Weights of a small image embedding model: batches of 128, 77898 training examples.
Rows from block 3 of a small image embedding model, named by matrix and row number. Rows with one number belong to one neuron. Each number is 128 + 24 x the weight over its row's rms, rounded and kept within 0 to 255. All counts start at 0. Numbers have three digits each.
After each neuron's rows are labels from the 100 images, of 14976, where the neuron reaches its highest value: "patch colour" is the nearest of a few named colours to the mean colour under the peak. Only what is clearly more common there than usual is listed. The data: photos of plants, animals and fungi (iNaturalist). In brackets: how many of the 100, against the usual share in percent.
# fc1: MLP up (model.blocks.3.mlp.fc1.weight, 1920x320), inputs 256-319
# fc2: MLP down (model.blocks.3.mlp.fc2.weight, 320x1920, transposed), outputs 256-319

fc1.33:103152184162132117086119151148127130112127109121159117138121099142128089187118179104091127107110145154126144121123116151108147142140136091130104141172126145119130162088122122147127142124123104
fc2.33:151134084163138149163100105145148142133142133133125160150160170102099137133148123140151121114135128131157140145086139127167099099132085159080156130078154122159130113063094154098118133129163150
patch colour: pink (34 vs 10.5)

fc1.726:133086115121147140153115202110098146142159085130131120113153149130131199065078132141107109107136151166096088103109105105136139172138104143169135098099120122136144150131164145157106103153139133
fc2.726:118118145125167138108111100077172086137142123143127127168125114120166120131124132145113150138082119167172143142166148109138115131092130100174103103107150137112131167091084142110093153138090116
patch colour: yellow (40 vs 0.9); orange (29 vs 0.5)

fc1.538:085142171108152113125122154113140183106175117122147148165114157101114117115126100125109101146131086091102133119088149149108138155087132124138141132114136125120165130164128115129072132085152098
fc2.538:150142161162120112093147106150122117160113067145152136134156131114137158156149128075129138111129107129153120128149099136122107094133168151125144137127116148114106141158109193151142114141127106
patch colour: pink (38 vs 10.5)

fc1.26:135128089131127133111109065161117115126113110117105163143138157106139165166119149157128145119112090129130145124103141171161106121180139158145110121115178160159143134127147107081136143156124164
fc2.26:127127127082119142060113196172146133114120137123175106134149113125117083139130127151111146170109135159104118157119077116134129177161159137188141107122118150129183077154072120161122077122135119
patch colour: green (25 vs 2.2)

fc1.292:110076137112136161120085169103110108090122158181130133118153145102150150110091120080169147107129096128093132111109113148142156156112146140178131124123139126114129140109144121128146108129157142
fc2.292:107102104128106132123147108120115117135116117155139088115139129121183088143134149125146144137147141146082113100194119135109157133118110164125135094133102182127157084076099120127112126120098158
patch colour: yellow (39 vs 0.9); orange (37 vs 0.5)

fc1.203:119122150127109109140130127151119162126174138127141126157086099136120161131107137108115130124137105164136099136148096128158128113133099191143146099117136174138118161097124145147134123089109141
fc2.203:108151080104127158134074119119120106090083105161085117140099127118144120105123114110122124142192178125162146131120063106173143109143154141168147140110114147133096158145106136124108159175113128
patch colour: green (28 vs 2.2)

fc1.741:134156094099092131106126120143168108118142153122164093154117135102128070079147091144173126116121146099095070144148087117149121163137144153164114131127172135152117123124145140117124142150120141
fc2.741:138129186131151132126136155080111127135091075087098159088173117122141148112108166145129126117159159143168105107124112105129138099109104118121121128133114118101112122155101112134197098093067136
patch colour: brown (69 vs 24.3)

fc1.537:117098167137165149154147134132143159117121111110132163165148154117124131109102166159130135071116075114125131209117083124088135135116099123107147114172119104103094168142116175153183161132106139
fc2.537:134164121152126134111131136138135062115157131109172096093110088124162131138155069126136125142122158174127088105128134158137110145125170155112094116135123126116134112136141118122115132162083090
patch colour: yellow (36 vs 0.9); orange (28 vs 0.5)

fc1.20:168113176149157112118107132162132123142106125070114124088138085122144089126126149111113116121110115149130143103114126107183158136118119194128137123101132119087137110130110132171110109133194124
fc2.20:111187112153132150113099115112107178148136141130141141095125134118090165130126107111125123095141106113104112169144104138057130142149112118083144123122125113158108171098125141111144108097132161
patch colour: grey (80 vs 48.6)

fc1.505:107126144127143110112114135125111156122131145131141127114113084147130105133089106150117114108104132113137148133108080143160121122146132159152116150120136073120116151165127106077123157149076119
fc2.505:160115139093119147180141137155126107113117107114155152160138128109120103158137125117116108130095165125085131097149121135142125164087119183133138134143155118143108111104125142104107147137074137
patch colour: white (36 vs 6.1)

fc1.206:143156120168129126130140155168127103105152145153125118150101117133144139126080144070105173124138140107122137164144141126146137094130170134195143121119105133173120178141113127103127141144076160
fc2.206:132109113135139143090097148139140138094144169140149090152134107133115111126192106113070133122149129134122107112108075142147164148122144081204110109140110148102104137127165123102092127113114142
patch colour: green (46 vs 2.2)

fc1.680:178064137094128131118157159110129115110135141114119092134124172151124134140086134082132136132143133094134150129133092131156141124130152089107126105133186099159101135098125130144106097175144107
fc2.680:113109135150148133126138095115110128112129127097157124163136084109096086144089163136110089150092133182127119161130137126114106151067120116119113122113112155118163146121085107147130178118123134
patch colour: grey (74 vs 48.6)

fc1.690:168124115147134165118127126109095075118096130168141146131152134097124113113114125095122126129135111122114113119152098102143135139146130140154127126105115131131177160102150138102129173161142133
fc2.690:107145128131123165138155122128158114118125141112131097107176112101094130112116123127110119134115136109074148141121112121159132180131080130174165093101113159109116098099085091113179151154111153
patch colour: orange (41 vs 0.5); yellow (39 vs 0.9)

fc1.117:143159139128157094127126123134098096164125126156156154114136053136133084098119150169162155144148151149151096134122131125163108163147122120120125131132147155079133108162163143139071162112177110
fc2.117:142094142132094137100068159080146178149137108140131118171127141069111107109150160156137114125179178118132115135115102133128117155139090129144100130105187137114134099105120136129161074136109111
patch colour: brown (72 vs 24.3)

fc1.491:117097161120124161156110065098129143088147132154110144127161136118140125056107156126139125144117144115106120102193139142131157130157109154077158180113156086129127148136136119132070122124077145
fc2.491:172147171156128100158138151142106168137105134132150078116112128087128109145147154187098141152138114099137149157084077157153128159128119151120105131118069099148061150115115175133124140162114107
patch colour: brown (54 vs 24.3)

fc1.76:126174132126110161134095124127118153093064147133122172169132158076137137087105138156105104124180094155126112125152122135092143167130118125134137138120111103148131142095146139133168137093170136
fc2.76:172150120103148145154143132107097112105124105141128155115162130112106109160130149142114105123139155104126111114133141134110066068166117118131128146105136144131076118113112094155113116151124124
patch colour: green (28 vs 2.2)

fc1.125:140129148133143100104169123188130136118159109196150052129120121098084109168103108091130131105107141120089114150092124125120112128144142096097142112145120132134118073119104116118138172139094130
fc2.125:124182088121130148161140116121109117128112130092093072102150121161140117138102123101151135146131115135151133129102112105157147127133123126099157149117113103115142133155133115135122135132125120
patch colour: grey (78 vs 48.6)

fc1.114:159123111109126135170137133180110070143121117137077112122115131138118156096091109128096124144131152105101130097163097127152102147142108135132069156155098125126144108135129086106075132157142123
fc2.114:128118169145087085113114119123107107152152113087181126120144138120138099130140128133138152083127159170128123146096136133117099144143139149105161128122134147119147101159145084114149096128116132
patch colour: black (35 vs 3.9)

fc1.728:129123136100128147136165108127124097101112131128159121068116146125161134121121121076153094100147117113156132088134115138133111115170124117121159158129135152158127114121101161114091127156091140
fc2.728:138086160141105125111153102086102145100120119130149142150132182073088098142139106141099152113100105145172154081147096148170103106110146088160108093117100137173160144100154145129108142098099114
patch colour: yellow (52 vs 0.9)

fc1.84:129089130116150150167136148118116104147117123091110089143096160160133154155109112119096167154152122136138141074154143136127126152108141125148136151107112134159112128101113149099163109148122155
fc2.84:135120150117139116144119121138091189137159094128148166156147162110089142133123124099156160143154121135084109149124149126179115109126115154109096120126143116109160115135114123094093134138151136
patch colour: pink (43 vs 10.5)

fc1.48:141114152143092155160133132110138163093093121108141107155104139099173120136123100150135121131144118096146100094116148141160157152144152116127144148117159111130112121181119108146122178099104166
fc2.48:072082141113168123114072129088112127111108095160099140074142119110125103142180176098164118089133167139141128117103155102122160130143133135138158059116103145127144154125140120108087111131131117
patch colour: grey (78 vs 48.6)

fc1.596:149114160117126105187119133155119136125208112198190138134157120093133122138169134132130147144155148112099156158119117138148104107115077137163097097071114111147126115131101129165120148145141132
fc2.596:155098110122148122131138169151138118131122090145120152157109114140111108114121106138106162113116141091131149127117134129148122091097094127069149175126127120136096121090107142125165152101140122
patch colour: brown (60 vs 24.3)

fc1.217:113156132145083118110099130118135165137132137138122142155155118111176106159140140138126133132151135141105138118094130099104072149121127144150140172091106160167121101128151102118126120121144131
fc2.217:090095108113162179119136122123119084157081118088106150094183133077139092140124076119144176135133135164151105076138153079139150136154178131114136135127173129100103089125119098104123111108085158
patch colour: brown (49 vs 24.3)

fc1.525:115134134137099164133099131137138126114141126109121150174167118156154150101147135114129123151144133161134149113165109125131162169162077096118153131109150132150133121137146114124152080124132124
fc2.525:158112118073071154108162138087120176167140175099126121111142144093121125122150120139114122079112092133129149126140120120105100132131127121163174139105121163138084083097149163126092127154095151
patch colour: yellow (52 vs 0.9)

fc1.621:167111127074127130144137153121142126105133101128129101150134112166150106134095170145165118112125115146091133137152126115090165147104084167154116163128133106107118099107127110123134105140184126
fc2.621:127125122147121112114152108111121108147120134116135121120106146119094114114153119129118164106112135102154128127139124132128076125148145105134120143119131125164135126118093114140081131119091154
patch colour: orange (27 vs 0.5)

fc1.652:115082115104139134150139124080115111114132151167106147200122102117117125147112133140159164109127091156098134157133184141130137121153071142151108110171135154106150139098148124144146125127158136
fc2.652:124149109104121146141132147119100126103147093143147085109120134096168125114129083126102105114112144161091130084136134134118119135134104146133137177150089111139143130136113116157131114134093154
patch colour: orange (42 vs 0.5)

fc1.116:114114132116133169122139144092130117110133156117118099124150143130116154139124082164102139115125131144141134123071140177141138137137103095168116142103132156144167135170091113139149100101127136
fc2.116:167074108095146097130146123178129101080176138089151151155124170104146137150097157114101154108138132159093095124158118149132125167106154160154112142150138126123101096126139129092131150129137120
patch colour: green (26 vs 2.2)

fc1.178:124141181102088186116138127134114130159131148147116131149109068102125087142115127118133108140129161116101143107153116097136095113113100126147111135124120130136117168139123151121079138156196120
fc2.178:104126138114117106118090114133166154150170134120137107129110157083137100137123122072135130129119154167113111113115128144125108140085128133191101097116104159111130117123126118150137141096137121
patch colour: orange (43 vs 0.5)

fc1.64:126138135104194187130110140118089124071157166161166139143096080142141165170141088083096099119146147186099135146126130177145124116140130108119151112123103147157151090140127155088159119126129121
fc2.64:105117147111109098143112087126125175198149128114091133091136135117136147158124130120100175114147130066111116120138126145097128152097117162105178095136154136132135149082132130131140113176157123
patch colour: grey (78 vs 48.6)

fc1.320:120139115181140116143123133128086123134121179139125110114131142152161130128106116144122110116088092106145114135083143164095104104082130140155163126122094113143108131107139131128117111101119139
fc2.320:159142119169132084141126105170127192161154112140124128139099130088154130114153071152123158126126111133130127097151128101110115088089095087154091102103134103187095142125150114088108083178118110
patch colour: green (57 vs 2.2)

fc1.671:165162133154175102114157168127086122132120159177155124068129147143122122148137100128098133130102090118119115163122136134120144092124144121127155130153102137107131100108164117164106121137068191
fc2.671:117133121147124208133133108136168179148126113120140122192107148115160131073181152101128127121104134133126087102148097142136099086133138117168135159114122131143148085119144134124114153132105118
patch colour: green (35 vs 2.2)

fc1.723:147104110126132063126115121119103135127149156147159124114131122113145121094107151144133111129136075109118125133148099111136141158086107175135141073141120165150123166108147137099103141128144092
fc2.723:138152139128106187139121155141136134140139120120148116127194103135129097064100114107103129131129109162136124102129092116115135137104166113136182091162110119148174103125136141147103109107117120
patch colour: yellow (40 vs 0.9); orange (28 vs 0.5)

fc1.501:167104130104137081126110150180141142120111122095124172152106130145108121109187148136129114127132139099128100131112138154106145124177104129075125138149106153101147156136113164084113154122127176
fc2.501:149140158133145153110124144127115159155114129128138136097107090124139115175106128110133128123116127140143118137121128109126153142108130122151127140114132091156152133097141141102134109114119130
patch colour: brown (49 vs 24.3)

fc1.735:101115078158121128122081093139131103110104137128105106155151150127146101136144149105121131148156150144071108161156113099155110144150114094126133141098150137112149128142149122200126098115111085
fc2.735:133103157096132150131134139127153163114120122166117123130121102165145165116119104155134133148181170104131129106078107109133156116079094140112165113153121111121170114163121098105120152149122132
patch colour: green (33 vs 2.2)

fc1.280:109172136129063110124124127127095113157100141156121141131135150132172101117114113124117083127094098100146145114113096131114128133115157097103092144122122144093139099098162163111139117158104134
fc2.280:108133113086126157106148130148160145107188094159147147111147185103107073124143134143113119122157133132135126135155109106156094102141124168112116136143125145144157142138117110153143074103160048
patch colour: pink (42 vs 10.5)

fc1.486:153091141105136106099149084094112128117147153153106139155087131132127149145088187134139135160128084137085106152157143141163110114152117144120120128120125120147136107140114083094180112082143129
fc2.486:119134102155130158105110142125149129141106121130113153093115083128123111115120096152089173118116134165143129121144114129103173141168156179133087136190128121121172121113118156146078131101133150
patch colour: pink (32 vs 10.5)

fc1.493:149112133161196133127110103140161139094139101145127152122138122153121106107121116129103145103102132177094107144155132131159131150100092139093164117114181084121121151152122171126110132131085109
fc2.493:119104145079105136099146073099137110146094125113120125136118094112135154053149140085083155135133114143158123162108153140146133111110116173089148112119112075138105118128137148122131129119141164
patch colour: white (33 vs 6.1)

fc1.699:156157125090083129156110145117168189092129144107119126120200117124127113072141134148110096157103117120175151129079105124110122170114182150091144131162147139136128128125141142123179132153117114
fc2.699:153130152118154123110086125177154106117194107123121120077126170105124113113126114097106144136135123122099149127130094102110107147145150118121114143111143136088137121153118167173089112108176079
patch colour: pink (30 vs 10.5)

fc1.184:155099129115160161123152176172074108069164136166114147127082123148126119151079079121106131130124136110136144109152126091101160124094187122112110143117095150113149108087128115143129099146093144
fc2.184:116152126171129149152125166140145130132115135151162139114133139133114174121136139158098116108108108142122104126138123173116139123130067125158140119113165141163138164126122131150113128130172075
patch colour: grey (83 vs 48.6)

fc1.274:147138128109112164136133106086153167120105153091092097133143085161133089108113175067163108119106142130138094113140129093145128132130139097164159139120078100100184081152142159109118180132082140
fc2.274:132111114149138094102149095148131128146090143150141130114094126146125081127135107089130146160147129139169134105122126124099156169131118118080104126107139111154108119125103112126115148160144115
patch colour: grey (80 vs 48.6)

fc1.258:144106147109145111102157136133117144105164111127099126150093120165143092108153158130114155139131131149151166124138143142137149152150144147096135134112134172133121166173085110130151106122123118
fc2.258:126120119102128173130123121126104126101128148137121110118113134077097123109109136119104123145150143138143108116100120118143142107128119102105150104128137130151098104116164139130140099100164150
patch colour: yellow (27 vs 0.9)

fc1.43:099079117120111142119123116069169117063131183130152106159118100129131162117147153140126112129145154117100119073183112143179117134114139124102136094129129145117094131172125056111106154123130149
fc2.43:151140167060137121129084147141169128111136099140140120112117114148145079122130138129120138068131167161101173149113123108169135132149148129155162137125113124136150133148102126160128167110134163
patch colour: brown (49 vs 24.3); green (29 vs 2.2)

fc1.0:131187138114150078134165108126110174122095143150158130122103098156155150135094125144108089142126108124130150157117083105127099183142129133078130138120146160093146111094152153156121139130119155
fc2.0:124129120114085140127116090147115121144132121138148107127176148095151132110152109107113116196122092125136152096154108099145115141140142090116141144168126186145123149175119192151097148127121147
patch colour: pink (27 vs 10.5)

fc1.205:134109078178096134118131131113139157157156152122114113149115145100098093128151087136138137139137163140131100119136097093137157136111159145056114102124108126134142131121144115164125092121144108
fc2.205:160126137086165106121108150139149098127110150118115166114168091089170158119118160116130142126130102121104136121150159113151123113164136118155118131136119120077131131172112159157097179123077153
patch colour: brown (57 vs 24.3)

fc1.35:151148177118075118152101173105131217141113130137117155127129132121087139116136108094112128108074098106113159113061132136139095158095149120094132117118113109140118135096138206155135100125122135
fc2.35:111145127101157129148135091177124170153137106145141094089128199112126146097138130126161112104113150150128109117136093117113125118154158169134148130139123167150125143109102115161103116153121122
patch colour: pink (28 vs 10.5)

fc1.267:084145136084089171120106155129165110104107098125113159124091181125145141155110077131168124111162119158159148151124110139107177145153115153102131159145132121156139146120140159144085165164174184
fc2.267:154164151094086131103117085081116120150109106108141139167141116106129121132129166121100112125142101148118155096121129138122155157121101115169126125155151148111116141115115081129133121103138123
patch colour: grey (87 vs 48.6)

fc1.578:114144099175096127159109130141135109096135149174129162148088155106155177104117126108092148114119112130096155136110120142115096072116156138127096180105114163199127148105117170100118127145135161
fc2.578:182130137134136154094103123102143152110139159118177119154106124113138100169167103160123168123135120148122159126119112115155118120149105134165119141124131164115096123144174117117147120155085125
patch colour: green (39 vs 2.2)

fc1.15:107124131073089124121135091081117092137117173133135151163108129133129105108153104118169125100109128129117130145167108155086084160125166158142118160138108140123143186106158140118142100140109108
fc2.15:149131139115136181143169155123096122132172117122186099090121109140204130126160143165093101130126149154132097136155099174127119156119128122131122117133125107153118080106149153128131111108142150
patch colour: yellow (26 vs 0.9)

fc1.209:130166118145145135093077144088174166110177099117099130134129165151139126095149115168159135110111122135114154129131157125117090116138134087117118089103133141135166153114143143161145117081145135
fc2.209:131095107137125117125122115188100146100093178120143128090080149116132131156121140072153128126086137117073115131122171088131146121117123148150157134100114086139130104189110097128128148137163134
patch colour: brown (64 vs 24.3)

fc1.762:139176158161139144123107092138132148157119087142129172101113111142146098154109136132154176130134131127157133132130132121099148080089103137132135142138113102093122109109160095162114136115108100
fc2.762:117136118134119164117124127113107140133113155108123144142122140105154137081168095159121092089137110117158144136161091136111098149088145161142152126124110139086109126152126123145128104179108138
patch colour: green (26 vs 2.2)

fc1.647:173136104186154113118104114107127084086155147176131154142114100127120094147123124120106132124144129119106209161171121141127105157110143142151149130112166151130122138126119131106134149098110074
fc2.647:120140101105125180116102102111125107121150148139119129139110111149146142110142162130054113131122132098104162129125156144164128110137128110138123142120123143152155128097139119158121153098115117
patch colour: green (36 vs 2.2)

fc1.472:153086129109151195129123136113163133113084143089099098133180104135146107112112091097139118123158104119118128113135104112123109135101088114120135130135164115107157160129153124121155133148160122
fc2.472:083110137139135095115162135120138120124103133146166151122170094129109120142136163153154084082073157109141116111137136137127153111149097106105171158130135160158167163148085114148106143111099110
patch colour: yellow (51 vs 0.9)

fc1.508:112095112128107105103118116098121161075160148116127095186142076174142150104129131110166130119104109135123123126160169165126163130127142111131114107115121115179151160161107109165087112149112138
fc2.508:158105152145172085149137110093097113155148112107090170133168082176116100203124132125142180105161138104164131130072103114103137127127144091145121143110125139104095130110168171181116122116130107
patch colour: grey (80 vs 48.6)

fc1.610:108125110110195108164162151113124149110114147125113111218130123113091131094142136127091110087057163098160167104144122131118100138096120119138143143149150143135134131168119129112151108123124137
fc2.610:123117153098102122160125129091152108130160132150098098113092126109159170128113121086127151133115143181144137110104178119130102113126136133136141118157133111107077132103166136096153156108104168
patch colour: grey (81 vs 48.6)

fc1.49:157137091138100185143118132114145161113123121137131142124145164136146115124161181127143111174138122137141098103114139130148126135125125149133130135129112159075134082119078152126117165123131143
fc2.49:125134167087105104180130156093136132080104138139124142106125135089129140135117162137136142135087101119139134184138179133135141160125100161094085116153119134108160130116152131134109096110084131
patch colour: pink (59 vs 10.5)

fc1.74:129136125113140114124130122103097120120155157138127127078136108132157156116135155160151097150148094129137147099164147095152147155129117157132152157167109134132171144083142148119117167162117133
fc2.74:111130118110128150103166165136134157110135118159159151105084152070108116095094100110116131111080109135118145112125122117100112112129107127099149112146114141110095132104123119127124120102060120
patch colour: yellow (40 vs 0.9); orange (35 vs 0.5)

fc1.133:144113104123134103115093160135142143092166125140113137107134121171119164110152109102059140154139179105110152102109130147141135151154108145156125135124114131086114140130126118125120132107200100
fc2.133:155190155109091112128145112103122132126124171160161145127087146143138128169103110148145133118145126157124153097110153118135156115141116107120143124143153161169104105142052107133119119154113110
patch colour: cyan (27 vs 2.5)

fc1.265:125104116104115128171124165103112118187153109181124107120136090111114103117133097115126134141107129130132120133154156165124154135131132152149154122091101120114172173128178119175132103170097165
fc2.265:141119124101155103129161115101110150141133096099104117121140173112147128129128149145140161143115173152116112116126080120155115117150128102164085140111152149113189118113080186189117112145146176
patch colour: orange (44 vs 0.5)

fc1.374:108134119164130168150170121100127118128101124140120114112108127141153164161149132153141127101117144129127162122121124104088145129132148048098128124111129130106109166117113093115117155135118143
fc2.374:119123110116146150145139144133098125139150087118130119111124165117126099073147191155157134123118114106147120113139128121142097132127153128135127127171114139126152156149121086143130114099098134
patch colour: green (29 vs 2.2)

fc1.163:105108177087146128102126158126092132142168130124109117120133136127157127159109117123159113097144106125131117129105118147122082140109119168117114131157102137106127126136077098094167102125130135
fc2.163:152133145117155163181122143111149148082147147131155152126104094093101155062165157137099099117134094158150132155116124114145174125105084150137144098098113160131148084145137116111129144109165147
patch colour: cyan (34 vs 2.5)

fc1.747:164092101082144158127128118158113094152137124146082110161084115094106152117079094129105136104150122143072131129133098109122139110133135126149140144135102076158095137135086182130152139141098089
fc2.747:113169131149165085084118171098107112137142130165144136157101121164083168137101152124130125136121100135145146131163146123171108118135123100113129148117123122127160142096097118130145150120143160
patch colour: brown (53 vs 24.3)

fc1.593:110165159108130198148109104090153168130122125150165063142083135159097167159139112108141101099123096150122148107116116114143147195109148133143113094150125135146127142129130129107147102117108135
fc2.593:128126102135103146110185132139131147128097127122131125107146104106121157144149080107127132118137079131089156090082107136113107127135112123088160143178108168140113086116121116152145150096109088
patch colour: pink (26 vs 10.5)

fc1.124:100086141086112139143142070146127129142082112138127128140130101113153090080118166116146113161180123091117126087125112136107131169093128140076160105144113118108119162168133109157137144136155165
fc2.124:142137134116102121117112102123123112151164141140133110089136146097117133132106120105172172122103126194148123161141111133158130133101123114175083124134111129174145121147161151138125150161124080
patch colour: orange (25 vs 0.5)

fc1.161:102094143144142182129088126094093090079114126146152120116124136144116155070118123104166122121141123149119171117151093109148117140110115135160123144132103122153147150092120129163134140180122125
fc2.161:134126118129138155129152138100106093142153146137138122116097116126132110147108132107120147144086124154114122068150111122109139163118104124112105090143126169123169119078132147119084147139091156
patch colour: yellow (58 vs 0.9); orange (28 vs 0.5)

fc1.197:102130109092116150110117143125102105111159141140103106127155134082151110113109113127163108132155091159105110132138140115132110189102116131111105103125113144120142079107136145132113144123143123
fc2.197:132168116137148194105133127093147106123142104141118122097133095096154115110142139104120118154151152130109146104148134145122110158108134104155112082129158191134120089174148124175102165145140138
patch colour: orange (39 vs 0.5)

fc1.513:125140115140071171166162158106124130145140121129097121113106095137171111148127091117110130123117126126143139094132136142109121114135137106127142097113079133127114112107154140109124104220136140
fc2.513:147137200143188139149161131180104140156120121197164123069091154161137136140071116129124108116186143148114120130114117107150111166143129121118145125171154091140126106176113106119133160112129155
patch colour: grey (92 vs 48.6)

fc1.167:153117151131162161117143115153124116093109113101082156108116141145115134107150114145146122135111136128116194103146118122126146119119153156129116149177133174145185134143128154136123112182083128
fc2.167:156136166096120102098132123139116080113098115110183161144161162119096156144139111131135158134108145131142132143121149125143109134100127130134119094142129100170123166137126159134135153132126139
patch colour: yellow (53 vs 0.9); orange (28 vs 0.5)

fc1.11:141138089161136143132088132105114102113146143118126114140129176134119123103148113165140140096143088129124114167188134158162140136093149104122144169114114179108106128115123084114094070103132142
fc2.11:123097151088130121178145178114146157104134127150141140131171092130098099125125115097069178154207135107113116137102152158122100130123105123154114138106161141150134090111102099087148119089148111
patch colour: green (27 vs 2.2)

fc1.259:114135127127133132075091148125129169131096146131140138103097090087165087131144102105099110142147137079123158125155128134156125136127134163134108122142123150068105129126122139132092153102136132
fc2.259:134135137095111189187130105119114166133131115103149113109148175113128124114106125129183157098120111145085153074155116102100066169135147132064139086090109117104144117166111100106151165138102072
patch colour: pink (31 vs 10.5)

fc1.584:174123094155150156200122141129161111134128149129145134135126116158167097151123130125101158094101121146130133122094155137104136115112121137141124127119127132112133095088124123163099119140129162
fc2.584:097132158109136081130132130148166174155137132154155146142163138099141144114133120122183149112108148078098132091163178153129124099049129107147116125114107138157101154168129078120082102150122102
patch colour: green (48 vs 2.2)

fc1.243:126126149162102126121194147143159145082142121139138077144127143118160139110116145157145170092096166097104119132109137089114102118157106147159138161119154123105145106116138120153144136110167108
fc2.243:104142121128160113121116129128129167107106141096155153178098119072086136112138114135112111140128109158128148132138112140115127140139126128105132103069105130129134119113154111115083078141063147
patch colour: pink (26 vs 10.5)

fc1.171:095131181098114142092130148105101082109110161141168146129121153089120136091127125129158081150185131181138112121134116157114112142127189132130167079119149145177150114159115136146136147152133106
fc2.171:138117131139164112110157142120152121113124107162149060133128127121106186120109102119149177150112138123133123087135104109131111127117106142124129137146136174111156102094131197096087126124139125
patch colour: orange (38 vs 0.5)

fc1.462:161113147139113159134125129124105165186136068173081138149145122148111137145083160123144117133134120127103123143118125148092154114126131180088104146176154132099114121103142141129120122102117149
fc2.462:106098145128121138123155136145118110080109129138155138138086136121129147125112111112145191199064121125178126124156123141125138104093149106134189118115131092106155151123119126095116172128142085
patch colour: pink (31 vs 10.5)

fc1.471:130096128075116129083118147135115128117163151146140129141139129128108164124133125134158121134079132161083164154116139150117136143116105109124164133121116144105151132101138206126154174113118090
fc2.471:122121141118132131157138128137126127105145123144173094101106168128147151108127122113138121117127116193163121139139117158125130155121146139133114169129126128140148126078143143131121130102129178
patch colour: orange (37 vs 0.5)

fc1.628:114122135121131134144115161116112117140136127113172120140140118104137138161131119114146165132102136092165197091149092161141094115085124118186076141106095135148112133118108172156120081113074192
fc2.628:123145155139184126117157106154126138123109105133140149083148141115113154106115140148076133167136111118125105143117118099150139164107123143119128091125150121139109142132114121149099139090155140
patch colour: green (29 vs 2.2)

fc1.337:101130159099089100114104167123144125142154142102145093128119170137081110134084162104146111097138123187120123096128143093123121141094127116151100093105118124162121154143156120121098126117101107
fc2.337:131120136131182170138114148164108139136154110108141137128098092129146189107115147120131138174099133121152109106116120151145135077171146127128148120111100156139135137119141071153137129150170134
patch colour: yellow (47 vs 0.9)